Rows from block 5 of a small multi-label image tagger, named by matrix and row number. Rows with one number within an expert belong to one neuron, the router's apart. Each number is 128 + 32 x the weight over its row's rms, rounded and kept within 0 to 255. All counts start at 0. Numbers have three digits each.
Before each expert's rows are labels from the 100 images, of 14976, where the router gives the expert most weight on average: "top examples" is what is common among them. Only what is clearly more common there than usual is listed. The data: photos of plants and fungi (iNaturalist). In brackets: how many of the 100.
# router: router (model.blocks.5.mlp.router.weight, 16x160), inputs 0-159
# up: expert up (model.blocks.5.mlp.up, 16x80x160), inputs 0-159
# down: expert down (model.blocks.5.mlp.down, 16x160x80, transposed), outputs 0-159

# expert 4
top examples: order Ranunculales (31)
router.4:071119120132111105167070070084167090123117152151120101138162124149116124084103142104126150089098171140180125143125127166102081114148091093153100164199117071132096100086166084140197105107051118140134087081100130134197074089124182154138127159109107160067123141074125139129159103176151135172095111111112133121107109086178115116110096161149141153104117158113083073166132081124161111190140114178140187178113087146113123118111085105177098130137116077100124171145130162119089168135069168
up.0:094080145086079125156094094156174162155075125175100132075094140091160124096096136101137093098122164083121151184144076103077144115141173078114198115112156135122051200105098148216099096114156140097135145119109134149181122104157120112129154148079104144126139071153126148134142132158093078119161143100153117097176100163153149119182103167076114133094129124134131125127162126096131072126178074155117060123082100093076233172132102124111108160144123173130106156133119122132107136138105119
down.0:126148131113110125107180099114142175100128059170092140110079159127178137126132123112096148128164152110191184143154093088088079119208137060143126125071087181170091178180112123157125122142148150114071175155146082177113177113097099174155157086067139159166121145111148158148100130111109068145168071155176124131126121180115185167171157166115087168060104118131173119087122140139112071110145120097131086144132132101131092145105073119101144113165139136095070154134155130149172121141111145
up.1:130170177150117130166098135084085152108154114096172168139107106105119145117097115110216129085104137128128132153176155121106157132141086141168065102137057138149100123095198125170146197114160192140152105115150152162148153200131100168129165113130135111145110196094150165085120131122138180108109072163060134127176168141094116141125100134121134150078139116177133112115100114155079131130134163091010081133153089141195097139122113130113138080090125122122119102165144173084093118086111120
down.1:156125162131134130130076176113135086149131125113187117190150090153092146178169071121093129129087176172088084149089128140135144129133091150090094184162118112159118114118139109171151160098129151121171163104112101099099112087103079117147078129145127109156140133139127139099185130121147131156174186118093179138133088082091091178151111082140208107115079141118110098144105109067081134190130106147095124134073116189083143102150189083181087152177155175153147109148107179089146127197104158
up.2:118137152145144129125164128094086127114141144134119104077110141107096111130075159185161158148078128132133131137081116117150158100083115113077122074137152095143113066119121122200123067187121112143136108146117101078151150122141094109078078111074186164119103167110177097112069141110124134131174142109066135123075123132127124161137174065165136054174156130118089141120195173194170061122172122101191143129139168134170158153162110134111135097171171128133123075127063151107179136162178109
down.2:195126134128172166146111166151080077128153116148092149126180149162105149171154114170163143147075123113108144088137112119141107158135167094086184099120065142175156169127122131149158142086161167153210113191104116138163117172177118139130135168150170130120130139141078181052080153048101098139105139085097145152121108179187128167162106077108192131102116140085154100105113127127098143101146088112109166142155112180134184077099146084170178113130110109129128170108099189115159151141133112
up.3:143072145114119135129097131155169129120094133132153111137132142077107121075093175131193142130118137044118137118101119168102124090157116117150116131168161130187088118102103134199134160119141094125102057118116123106178089124174157141119069185095128147083115094073162145102099148108099114133097124122053164158121190195164105181148139103140096031119127094090096146113174138149152072104148125139148144102140114143159255151097162150106110118106111111134117110126089127101122096108169149
down.3:131072134092152115109081134148122072147103153150121176154112132099094162126152135186134092116137071114064104098102102174147091153025167146146172093111117090162110155079116144072102101115067086162180116131104142081112115150193134107101090173141168129136184072193121070098151106119083155130125148073147117091120093118171155154123102098103118153150127143072082123139151089144105205136153088180145160162108108138085144101124163127128146139134127063158177124088111130151141109105164119
up.4:173149061088112166161089088089131143121121132103170124115082079147113127142132115163116166096107126125140110127152186111144129176196182136210062099165099186121149088118125122155125055105180141173101118095174157137083180100119088148109138120153121198036143099102135108164139142066117149135140073090137137115099080096076132128096150156133110115076111148089158108130191109109148088110095147142118100152154131144096114088109084133082110176104115102139136149197149108139121162165098097
down.4:113131141144175134096098164099135141136105125133128095221108114145102193119137131155161087083133098140085105134129064170056133143086159152063187109075103127132124198080085107121138147056180116168156149177099107108155109135163114100150060152099118099124127099136102104068144145117099134125115126076119115097155104139207160102100079130124175182086117130072146107106119129112112162143152070188124115080142077155090166137128118102128131155134177129165156164091137187113158105160130100
up.5:129162130184106181073148136125104135098191075105127141089100135110117113152150112101135087168189115131154157141179096127113157132161101126136139095078114148165202114150125136111139123124157162104154165128129122158118132173110094140152184124151175120200088160137106156134197139117145096114140122162093110091169159088080147176159130118147101178105137074142123118105097154105091177140140188090076099148172114127181014138122100128106143017097141143110165119099163140094106144116116081
down.5:046134120153129088111163064136160130133063076155104139141122148119158130052107118100041139158165087101166169170148122110072121127065120143152124125094154108125114112086159124116103100177110108145125066092132092114128142099123153142098159151094153146107126112106152098181104141176158123110142135116179073131109174211106147138084173150202085111120153089128096138166146146155193121094167187113166114139090167093109064136126080127082132122155129110116134089081110138169082126093149097
up.6:090114169120152082170136131128157077131091191147076059131092175112107104059111187115149121156059160107168097108066111133131049089066071092116147121129126096129077080105174146131135135121097076106117098131101120110188120157117133163109111127073129133155076149128196144111135135128146070137124170160152119167090139121173118130109128099147129133161157192144096122153119128152079094110204116087151133142073093130119156133144123124143129176055096166109115127158109155104167167079148158
down.6:142122136189119145083154175155102154131130100100205142131135126201147158137190127142125151118155106102111093124096186069123191136114092121158126117133141115124116141159133102092057187203133155070101098105095159128154174113074107103106166060162097143092202158136160103136089109118113127095100110114120146170153126163094099170129106134120151116176149145086143144139082127151107126128196144097071100128111151114101097185077181085118161052138154114109136152058117133117125111164142179
up.7:088192170187122106110118103093070082125228073106154183166158139127106161099127082111127155079150139157140136092176168138101108136155093171136134162136124109147197135098130129103155141127094213156157116135150145170135087113128172138220158154178125079130117124094052150121135103160141132133078094114076140153122159103142125135134074155134123157078126163159101104153109125143160179159129132153086152117150113141178073086108130128132111097195147076139143114123168134104083140108076112
down.7:197151078106124126094077163138074127127157148161138150118169130136076069237170124152132114146067096194074132090162114136183159117187128154120129157141102171147185109120093114149173121140172102110139155128145177129095157141138134121102082104146160113190089163136152144100109161113156196155158168173071183124091106145125124119138136074128148117174105088180109142069111115026084089129077128159165102157150126122147125100154134132149158117134093117147129123148104148137147092134138136
up.8:168107100007132139130130092181148126120106113139128133132157090148136154147149120122088116157122170122118156132140221090148134139158169147148119131127075229117153126162152137111100112109177153210087138124160108121096156119139080132128125129124137109138113145162133125151148136129127074121159159092170110131077086091131139112089137147175145109060122132162126147117178094108118074064055150134123104132128178116021117083136124139102106122124076182123106141197132119172150130179086113
down.8:116158102137130108096123159079151136154117100096101108197150117139100151098145123133145047104167103157123124168169095185055155116085150145095149154101109117140111175089110100068133145051152138158128145151113137134162106111165108094139100115103080092132128146135089106050167117135063101138100113083118122080160110103200176122143081130106152190057103104125139123135116145106176164188183081153117141056143127171104110145078091058138100150113187136145127169089120154119118140153149129
up.9:097064119106154103158159087127170106115074178206111049100116099109177097102123197116150091168111140097138109147052088118148106082079076119103137098123162086138094119123118140131114115157102077080078147121110087099160114126111093130137097143053143164164123128137175124139153162143127067140174153215165122128104170166096138144110180114115113103184138112149124145131167123124132058130175098116150142150102116093096155177149088124113135168073086172100106125143160141113143138095182134
down.9:149080154167141126123176117160095153122131111098149157089103141199184163138162124104138168135172124087146140146139147069117151175154104129170139074096107159136103136170141086135105172211111165080112117108099111144134194132076094108108185094184157151099185138121193126164087128148136087105098078144158133147186123155079117193182121169109122100123125135112159146116104103179103135086130159095055128163138130115127112146093159064110121054127125113058080171090143142156143128151120138

# expert 1
top examples: order Pinales (36); class Pinopsida (36); family: Pinaceae (34)
router.1:123150121120116192183163122103115106146099100197111118104149075146169101125132089091209165135148158111079101158120141143147150154063099158133053107179159090125160154170159124138136107148155170128117126146135134137094089122130090085177148181152182104103059123114103165098179078079142139118102098137080078147194159101120172133112133133124112126069143112158174176128046090122175161124112138109080117093172105150175081081161116132111124136156091125119171125144174121099119105097100171
up.0:146107180053104146158114154099134135141056133123134089134178125131179151121149146064160090181122173105109140138046136152131129103113080130117105120102110121122133158141168075116134139110208129126102132093108096121128118127128120134136124131155134058176108210104169128122131117153140112157125118097091112145149192103131123122096095094203213106126082111183102172154099087090095120141166176108108100155075145169097135134154193091174053103153116186091114158127124180098135130160115149
down.0:129121159142142119122144098118115080180099106166085112147149075161154131139108101111120161125152193136065099171101132190100139147117093119080109144135146118133129134129165050117166141141129158109113168101108122165134129091117114122129137153137121101180081159121165145094176130167131129168152114177152108144189079131134130190157091148100138172067137144179144089149100052096105092148132128158076094084109134122091107095153085034138095194161123150102082117098117140217122140186083192
up.1:149098167105135102135095108109089124133101149096084138146109100138192101140186137098126195109115154137138136127071107163123155131090115103097098170133100088122092200122174101153144095116131099127097149089073109176160109064151175139158136154139062175072155109104168099176145104179089165188113182059152131151166093076148137115155073111092134131093062146159125143132101120069151105142097130196131193092100104135166122118129180127136126164188141080077088123127120135118148132152151160
down.1:072099135134078136082049183131177094102109199141128103118144147151170180099174179115079109126092124156119112157044101096141140102090066114128065121143084117136119134147163133109098125140129061123137087085096120083157165194131118156097102071095097115108145131137165050102139094137139179102145139157147121163075120134147149125065159108128163113121127112150134077136122090102100110127143147136157124170067127080140177149210142132162114154108135159148138107140118174077130106103179163
up.2:070145144168098139141163150124146115125131133147093141098094153120158113123030125090142191120145113118118129160179134129139154134152144124084105122219090123164158137133143151168131124159099146138101112149129108153131122100143116136141106168129168159079098112063104200123143136089129150093122094144131089059174147130125122155149129176124119175061163097101161178072132155119150138088051129168127068121166065139173131146154084177044180142092096071126151113101173115166150095069124112
down.2:201181128140124121104112143140102137107158158130143179106118165175118073227149079164094106154104075126134142117173192061179173123165171090142175123161124144146195125130082133094092112150105129145169173125162171142103085135147126143126141118125109120089147184141052123082108138071110146119135121129071190119116119106113136115139149082106130133181154111071070135094139147120122174122066107198132141143163172113165101136112159147160183066121137094123159142114110096145168118155145107
up.3:139093150081103120159132137072165101142079182112102078177170139132207132102135147081144091185112139104102121139060134209121126121094082113109112135146112079118142178121157092119150110070184115112092165137103097120172070076118118137148116134147108092138124179110149142102135101168128090167102127084092108148129179113134119129080085112153216121114040124145142190126105095108137169146159163173091137108092124162117135148124203114184070130150138131130125136124133176085159114150139173
down.3:128106169141149111124136135145131085160096126201115148130167109174176136132121111092082178155148202139054087184097135148136118131134078149080123152126118137177144154133152070129173143165138126096123123091123126143119152155120118147132174148153110089178074165110178150102154134172158154158163121169149122143168079135131133183134119146107177162098145140205157098152108061096086111142137153140096130132101129101100132126176128058150100170170084157084072114137121135236134117174070175
up.4:134129158089135178096131127136071184138157085110130163105121093113121129149202120124134126169143159108113122104147140104146161166125113138118119135008160178116120093160108172141079099167176142099156169151137139136094124132117110067133132150147124075115136068193134105163113106116144150125152185042139089148118107101104139120184137147153106057233156161168125148133107153169145131143120124091185111087141169067149097100121202142098123125162113169115171118190113129093120118146106115
down.4:100163131125154090151152145096142090181087113054142123095147166169162126128119113148109068147092104094117134126128142179085133192105165101149133119150136185094084132110170102109094154115112183153147184123095144157177123121091092142112121138093108117166149176080104121122116136167182083140091157206100162123154144103139104129063149167085134132104095085130165123149174182191115094112166123167185101120119175092107135195096069127101106127129095125119066164045143136142174148155159146
up.5:169177158131125107118142085129157195144092092099140133107156115140148090143184123174126082198145143098096092093055141166168125117090099126140134155073134115145107137139109112128160120085173094081096167153107097102168121091114117111155063135131085102161131142168161132147137114198123106152091177085114101184156105083111143146126153101113137098211094204150139179107107216132120149158180139123103174075119183129114144137105132108157111112141139201131082100122118146121177120183170121
down.5:065143107107125150120080169137101154110140097128160111147121102097115134114199141143108060122082102120148141048113147151143155121103148106122133208162085136151087155154101174148098151057125132217086134116095137087100103175163092160208069121080119127170126122144087143151125119167121140129115162117108197168108164106138108140114164108077113113113080125143154154056168145111129126112107133149174143138136108117166126143149124165127115144100123094190133103148196089094163139063204156
up.6:121159141096141104170101111130193149102068135095083131085108139139153157131115164122107122103143176117136201153123094189082144106174123137204125126149057210123092151163168107157199165071123169115160134090077084194200124164160120134124129124130115149129108172166175155157137117130145131164093175138140129168148072092164182124087153163125139165078125158149108113122138129099140148088144158169081155101131151086151099122146118160149111151122110102093053122116109196133106082144130148
down.6:103159111093147100129069140140150118084115070084167099096080131130111146093127119145066094092076117118118114103106141143119098113139057112158118145150085137114130134115114148144088211091133166139185132102043090072147136118097079102170049095101130146142201128183145146150133157132183094102120153140144189125090134078101113127093157147196145079103077076140155113071139116081167095126095090144137103147062113130114150091157157135087179106104136123155118105146177159088132142122148131
up.7:153111174088124095139059162097146186105102149140091134102104128123128112151149144103128135111094167179154159122131098147174182094110118099180131165147099152142072194163165076155174080109122085157140155075059081181163122148161158177132141120119124174078083161102175163162153121165121192192086164086117123123129096073189122156148053149121117144121104177130106105147137139083142093155130176141141185162121097150135087152094146113158080153112114136085107138103103158129154140171123163
down.7:121151037077158149102068151098144152090168185119111076121117112092098112105156173138126066080123075166146180127137105113124121128126117116161131093143090127168132117136116153131137106093112098150125107156160093077099112177109080102131070088088129157110194087173109090171118164114147136097115142110127159133065132128129174162095149153182098108152096083119124120118190103081149131101090121109156140178120157136156147095121126153112168130050168140184159133163161149053104154057152068
up.8:174094082078132161154101121101169144126109200098121099136157136144216152139132189077167084139072132122114156133070138160181094105109078100126093065127111111101109129154139105102072101108179106151091137127096086096134098088137149110128101132105166076093124216117172079104137111135140123111111109125103107096105145096130151114053125124169205107096070094141155148139119082147126180118152159113111122089107106149107124133166191117155085156155119137118135159135123185105103071161143195
down.8:085108186140100065132157123133133056157136104147090144132109152163188153110115136090090171182122189110113060124076151132122087105126043119107128158090156104141160178129145129139096151174143083085093122094115129167158148080121147160130164150146080123182077145089149145126122145159166081149141128187164084154120170147111116174107131148120138165078117129179188097163080099124105076121156132126111109110080120103109151165157124103095086185165091171077083106139167112183154145152106157
up.9:146145128137083142139132125143075163103116098152155163099075101124159142126126110129179187110149115087109122148132118042143195151101120141124090098124157093138126077198161127192081093166210161130100083165154140155090124165163098109100149107133197104115132081120143152118128127120116156067128100102123081099139110169104157134176164097167092072139189147123130209116074088121140122111085120100126087187137077134135113103152100120115184093167128137078197118172081125098114123105121112
down.9:141192127128188116135182132056093084175160102171140152135118098127136082157128069174117124150150121101066102142175148178128136212103154105086176083134141138127172079116126120116133164145132193097119198158131136157202105093103094074134148126137157074170171157123103149105143119100182106129115136155074120110185114099125105174176109143098119163118173147106113144133147162184113120139127060176088100120164124149158124134034124086158141099163112103110119139118088132153159137144107133

# expert 8
top examples: kingdom Fungi (42); class Agaricomycetes (26); phylum Basidiomycota (26)
router.8:140117119080152096114166104109130152038193194043118128147108101111174144143078143142115100099177120101206147121163126203127129125182089142140104124153184089125108136152143118184190141102129149161134174123136129151145165101161151105066124080124184119140100176102145143106130172174105097081109084159128133102114150125150181122141161116166125119113164124141162170135165088184161150124082135141150179074153117122145114095116128129073104098103156071171155081153137153113135084097181103
up.0:093163110152082151069164146094093094106173113141159107176130083163136101119094114156177111036170092108129091155167152106161142106121058147114100149144173090141172112140122153137111152173081144107136122132148140106110122152108142132139157112153118164127135073142071105087221175104118141147138051178077127076117155190103150131143094119091088195094140123126204117155120116100130157188115083112114115134159092141138113134103114119085136127102153127140176138201159085114073149130074124
down.0:173159175178085116082175119114184064187074106114085123177181148196127160189117090145059137124113165123088101156098137155112145154153142135107141134104137187133146159133133097080156159131103175110172185102107111184136089096126093164130132181151106090151127157111112130095161116116154145175150135138117099109131132134154131121117098134164167169095137115127127106169088166130158097161178121149102086108123146149110082175079091081151110144171100162100107186086096145190158169193092165
up.1:111081142132123064183155110122160143114122209089117186140123154116137100097086139124135102160117132117183129124128138189092094110115115135125127106134155090088051114095159103160178203109107073139132114127127146145195137093129197150077110127074123101136099177108142148106132141201158066114042144138194127105155164133163066099103148161131143114149121138120141195159129136202145178123135169117139184102126109150173159107111120134123145114119146092149114120103108173115131094098211111
down.1:130116167120139078141104111132089127077163191141128123102094124063109083096131159140185104085060109136167116153137152096104101136067155107084093130175125075166147113120124182184106101135131120118100071177176129114133127145175091114125062169164115140094097085149129142092141137163108097074107134142141134158142133129160156168136096125082069091127160091105132129151146106150138124124121095114170124108086095128156192108169123183078111130094100174172192077161133084063099112053162085
up.2:140117104084095201069080198126136162100142133121179146121165096165144159144140133082123091116143126166147168134146187115135146123155110120159136147136134139114114109134112142150090099115141156127155175103114130072097143176141105029134131090161121177145191151147137048139148162150134132114126136102129174162118137200152128117123058141141166110142093095172103107102219085063084136113104128139141063135089193139095156113102164106120078113095156140166181162140104173111075092162119123
down.2:161132128195117166043172135080112131127167116121150124129156180181124111178088108158129078105134109141126146127117106112106140159140149122104167138097140181097163166111097116087110192137122196114122165176152109126082130143110074116149153090103157132156071148102121163027125134088101143078153067230088124141131124178134178080135123157109145169155156111086174123103099138121102145129163117139072059103169112128123090173132145112135140115145104131150131194101157168128152098180107123
up.3:120121099129123186099116205124152103091158135115164147156134094133162203148096132119100125062139080128122156152152131116165139154163099149131116124119168111144139117155100126149061133133078145148152154101145110090049177154158121127106156090170230165127173149114138063105134168141149132100186065162101100062078113181140157145122096117188159162094152094169129111135186112134084160130102097125153046166147102114124084135117142113090153100115150136154174170184114168161104113125116141
down.3:149080114145118157109125188117135089133122066197154113209156068168158150161109136137082195098168153165064102111126135090145186134114094174076124165126091143104144175149139098081100151093142191126106147108126098114105134136139119153190115133165139134169146162069112123111168133087137145125196105112148128126184141166129118115103064120172164133093124136148142115105112109060105086181114135156060094174128142157089118170118124084161135139128139126149126181136202102189115105170107127
up.4:176122118098197110100156135128080157133155118098093133092105148127070149122162156116113112166149157134131177122157143156077134125122190104140132141129140147132153114132174157135159100104152146125155161171133147140123157168166075086116148138175086186191086104173169156157039130147104106107120218145125174211138143076163198138150124108089097111171083105116109126100144107052154147057157165087131152077143204121135128110132172156150101100112088124141119076091101122098119123135132135
down.4:118156130150091160122130145090140136152103178089152123112147206166138130170179104144058072143109085112129136123153149102125191186180182119171115143120141185152142200148109100116108110130139171140137187154108137145045131121107080099186147141131116184074135122123104117141107086106171150160180148150120164115081122100102112160080144116109161079148068107051108150132137138138117136094129135203150104166104158115125105186135130130117104133167119132093132177086137108130207194175122118
up.5:149130102122097221096154174095114131118158114123139076148160077151153168156089131093205127146150177095143121154098109140165131075132065162087076060130167120115168110169133130115097143146191142115104120137159123110074144157132144150105095136164185136181106168144144116091187117099139142153195066140080091067106145158110157120140114061164146161114112096194138112088078121131077112187106139070093121127138090129113115125155152091125126089116115177123175150155113155122104081153097113
down.5:159072150144102124149102095189149129125114068139187166144129151161136189175063104128114161148089185153136110119128130120091085110172105088106170100119126145109092111131149095151107138131131158114137132093074076144150174107145151140167127135108198097164111148054195159133111183125109097125165158141133117154122114138094107120144140104181172072096157141132109116135125075134126070141161159143088097157081100085032098162136124071149078144146087155090129156164098192175126098185144147
up.6:203120110098211133090137134106098149147155127094100097120114139141058173136177148105085117203129116135126168141150138138087141152126205095135105138130144157133144114137159154127126064104156141160163163160119144122093154168158037087122143134145112168157107115167160125146050122124099127112129210147090174212096114058140202138115154103097123100146096088135106118107179124098158130056154166102149134081154186129126108122124153151157084110106075122137123100074107147102122128147136127
down.6:193120095144110155122129140066136142136106150128129122124156180190120125201159103129058107154129093152101154113145111157139211171147194100168148119091134204126116202153112081108123086100147142152141200138077148134067128146124101117166158128125131178114141167103091109123120110088139177156156168161122177098111109092104109143105158134135141088162084118089097171095147145113118133121110155187117135171145165133096090177109124099153130130149149107104122200088162130146200184204121129
up.7:152105083132104164112099167117141115089151130128092070147099122159147176131087160112160126107135096112133149173132032117147133093142101131092075065140170134127128099150137142129078069170135086136133118138148131092050130148154115139104112090118228164143119145143172079097118173100143143115219104172067081071058124138127180134100176069175138129123139092149103092127151095125118094134150103088141094141142074085113103125209144135131121115101105151136168126169082159134104111136146139
down.7:163093127163111155110100152143129114141091071185152122167148119183140159159118127135102159150112165178093115096107133087131151119139154109104155136093130161108119199140142051084100109112160144157115142085068092158094159145152154133168156130120185114161109183060150142123155108094106140144192137131130141115129115139096116137118122108203183102136112137135102132126092117092112077158125160171083103182071135139054097184127110053169116144146129135091112196106126160212162139199098171
up.8:123153119160089178069174125121068129138163106130133150118185082142042105137165083145177124109177168106141116094152163150125117118137144147111148152137183102129147126128119159123151173111092144105140172161148142137140161131103169102132143130142050147171145089168045114106132118143053139151109138092146161152169137165129122120233097129042112191157102167148159107146121134161166170172118091145158175095174146157153113138061157117148091108127184124147163125147151069109091141131116115
down.8:154157182199064145090173166169180146147062092060131166126162181205141182205121083108087103164123147088180153142129165146146146164168128100181141136116158196106134157182110092116123155133131151112178187084078115164131135107134123175120163172147145112143114188119119158112123120132132126143124123134086131120126141117160101103152144097123165168098108101142131149132088154159136140130169177135150117111134156126114094188108135098141086099157110141097110173087093142171178141209116166
up.9:108080115105108089176148132144146134085143208083120178154151127140142077099079132130143109129113140131170131113134120195116118117151095170123125143165147073081068104108159113171175195086114090144123103126148161138171168090147202117071087103081113114117119169121128135096165136173150086073053117091182132097173155151158052076094114136151159117129122116137142199143123119170151179157098142135130178130123123152165172085111125110116149127110172081178135135130124144115134095083205110
down.9:126093157120135088131129099140085133088147184134111132099097131063129084087125155134185123092074135139158125166141148088090110126076150107071108133175128073161145085112142178194113105147133137100101056167183136117147145140166077120104072154157125141104086088150149143095118141162108090068105132155145118162151135139154167162155097132082071095117186096104136134140122107153129113102137099090178133083111096122162187093174142175072110128101088190166183078147130108090084095063144089

# expert 13
top examples: order Asterales (67); family: Asteraceae (67)
router.13:107146180187151114139153118089138129141158108093127130103137151105084108100124155112151081143103194154164103083145123144109099103108156116089171144100125054102125165070090151080187174099114148091112129157086168143179119138075147133143120091128098076186097117122085159078143111183113093139151124137146159157126116111124102120126088161082147177181101178146129036169148152192084146176183110123091138093093092148114190203119109131165096113089147183163125150118167135098137119110148153
up.0:120106136112123195093071125124133202104113145152147109100135126063104150105105099119157089118120148098196121161138073092135098100098128053140150087110192146146054125129105128118119108113132075086141126140074101090155144126170145142110166160114120139113158131165168087109106128183064162146125070123142089095141145183196180139158102140119104173106164118131180096123128141154121095149131121075151106136104118123107149107123071077062140184081186178202146157131148172123093150126132080
down.0:093207137074089092138137150139173131106091148129071136106128102127150134143150135135084114156165156106129143152146139123107125111180145107135109131181141156203188138157133138162145072158144133094093115122125086152148120126150078152143139179132167120129065130152141109155148121124085117161150134117133115186102155121113182255174124154111113135105150146181125099117168161103116107103127119159142110101128162112121131071152081122134084199092089139140207075233105113123112092194111119
up.1:132122090085100117062164166169184142085137164131088135150179149124126172106191188124045077140203121099152142134189136155108147137185135123137187109115200178127154152198088166125146106108106080127092169199119122144099146102127127105079153120115127113147120129177094125113125177145116096058134147136155125121084124096155132140151118172118127172146127150112118164157181170131107200125114135073166109106153144137109099120112147159138102109110099138157224149147157102115140109099155086
down.1:162095136114142121173139132166115183130088095173143090129047137155161137166147163174167103110203152130151089100085174115132117081097141133103101107134107145155101135160126137123123117128195177120095093136116099078115124101162093163145083126130122121190116174108170142111107155106096115080167123131200137147164129188112141170167140091072154088134081166111108177059099050130134158095130126053089117151110200178089177122213123115128134134100147149141122113121165151117141107151142133
up.2:125060140101127169076089141113127161113150191097150078081119133106126171148111152108197094130135165176222114122113096103158121101120109085115083111130119088143056134156097144132046127120135065134147182098155113114104131165118078069116129058059115122091106135187158066105200119190083146125118116159132128095113080088165146136146152150104111141134143084120138111141174141161136138153153122073176165124107128124110142147134049129106130188097129148143123147136121085092106104135147143
down.2:120175146121099081114181162121130106088134124153088106117148119154153172105096166099143118164174141146148112106134131082138109111163131152139109127151148112233219186158130127130110112182141153115082109104142049125124122122136105133126133124126178122119053165110128176124161088116099148101172062159100142170101125171143170255165113137143118140120129110163150119093146128109145103116121109161145139155138159166161133134178090104174113143079106099083199094171107104130154123160087134
up.3:118140154125164072107171084063062068129144087164098105139155117119121093078097146120140120161124146135115101085111142144103080117062093151096185149109119065140179136082141113112184116120138175138098122134082114127194088108080152119192142125138167081182108166086115185103120100189187064165153156125124164207080152106182091144084088120151138131172131154183138109156141113154107050163149111128114133148110090133124143143119137123171115137127125122137126122123140208136158153118107143
down.3:126108156116161160136147174099141138102113207101161063131126079162108140182119119144152139106089116113077069128095124126117137185126155166077098091166148117070152137165093125180108128146117121144162171167095153111108138189120110094136095177150127155109132114161106120096128154104124123162095165172123138130154074140190102065106131116087175112143163127101143107099120131102097086085072109182156104103156050145138211130141142116142140162156117117118175138070143166084184034174123144
up.4:115148152125144100139183125047065088124130131142051094142154110107118103069086218105188126158110156156134115083115122169127104119092109171094143147132079060151118149109167111148208156133111162142079109151108120134178090127091109138161114123068171076179113165091119175102141116202168114166128176177117141178095137129190104158144095115103135132192121148172109122144104137153101081151151125123108150119127097133149148148118105143183123137116114119093135103126133195086153168069130128
down.4:141109163149151154115140187102138136105146194111167069171163089186113163173098091160158142117088102147075056109085133123142146177141118166087083108174144107074173123133093108161102147163121147140158167146122146118092149147122109109124091120134108140084145139137075119108147163101138141132111138167104131161167050166164069052120142086121198141134134124069132119110126152105111093107100105161135110115152061161122170148160144102150158177183141107121160133056111158087190078182110162
up.5:089117146173133161102185146134115158122098126089138150130199075178175105111183111140114132134124102115096153094104166117206142183136052216174134133117117135178130101150109101115101123143147138118127172110122074095132172092109132067171111115133149099069147150118117107206171080125153109108148121091106089171141121144119099163134128110150169098155141135161149173106070144167107176124105105130137185132174191095099066105103175127128135109176187088098159136167181170152152144142125124
down.5:101163166107107135095172142220115146109097107095137142115156091082157147098156117085127136149157176080181146138123204103142164088149121134113060152142196126133148136168140155121094148172112149157098082087200138161088139096132097171111136142093103143136087122153150100144120158138078168092168104168128143145129150146067153126176150100104072121106150122130089156131105111122135110121130162098164097052129186083123084127178141174096109111093102138104153067154121031114092130082093097
up.6:114170151127148103101186112056075074142138100163075092151160106137106075079123179146141135158115145147114093089119168158101093150080104173099182155128084079139182123085142107101213125125128173144088101140076130128202097107074106119173110124129154065191126166097106184135134106179186100180134166137122152210103140107197089149113082120134140132155111158183127108142129122157105069147138125128124138141114103144141145133112123118171121131111110089143114113122173199130142139102115143
down.6:117107139139125139128138167107132135104124200099150073129144106192121143169120114161161119111073114106081066118077128112138145162138135150072097078175167120059147134148071116173115137156117130140169167162111159130117118146124121091134091155133138144085134118140094128080147161104136114152097185176107144124169086137176069064114136091083205123133142118064135112111119114129114083099094110176150106111140062149143199141146143106131147173182125126117167125048115160085191052186123150
up.7:134073125122138161067101135115077167121166158108168063105100122120128147161132128142216093125151130182202118104095110090177144096117116097127058101136120096137092131154090116118034118128142100171148153093165109078078114168132087054124093069073131116086107124179131042112200123149085160094114140137111147109127074092159137140107150138108087126143128115114134123141153118153170149150154124104189193133125165132114140141140061123113121165094140120129124137104114065109136095166140154
down.7:095166147109088092085173174128146101107141110162076113128154108152153177118092160086128114164176147162163098111124119092132108115143134140148117117133138108209199199161098113090100132195137145124091130080125075153125117122127116124126136130104122109135046162121124158119177093125105161106144036181092130162102125173133173230147106152158143154114115110172161113110161118103144100106152126156128140137107139184150105163170045104190115157077104112101186121141097119136142110171087167
up.8:101146134121090117140068138126195135172128192093111156156130164063109168084119115132142098089067128111170088161180119112100121124150139073170138106148147175138116050092116160145095113137112075094158116081112126132177150113147121161075176137116115081048174122152125112101127174116098179138068107123122098131153162163136121137151107144095132166080181130153169089139163162152130125100149120058122094086154094104135145159114070129103095209121102142195119128177122148109064124086130119
down.8:169138145111103145129108141140141158105148146108155167100172152145192157177120127121131125122154125129137175173162133071179095094168091095167131115139115149245158137166114151190092086137136106082122137152146048148146153119160132136124157104136226137088133137125133200202123121146101136116153086129115111089129126136122161255199141159089103116103121099095158086134100142121115157150104114107112137119137200073093138115123125124113096120121121189118148104162141124114118137163098131
up.9:036136149080090109127190160123186102114131126159077069093142148147144090067116173150070103113144147081105143129119129142159098156140027175164152156152107127136177139125139114088159112117091143165080149128109098088143094112115123123148108102146148056139082170131138129140177118133179084126138132130125107160116133069230118135072103133184145145130133164176087128156162115150101143161134111106127138179110146123060130116137194150118125111079131118144095136132163133157185167113065132
down.9:078066155192132148107127145134142128140098127108159091135116165153146132090115132146122059087096163128096110120078116150079150178104152145174143123163127128177102163085070101130123167107092159138161191123085074077129136100083135099128078120159179116131112093136107146115149128174136056130105126117115167136182101084190076198111089133096146135143110126101171123150174093160102105128137083163123153147103078167096159172176162112151097130147163132153142103092142166133215137191119196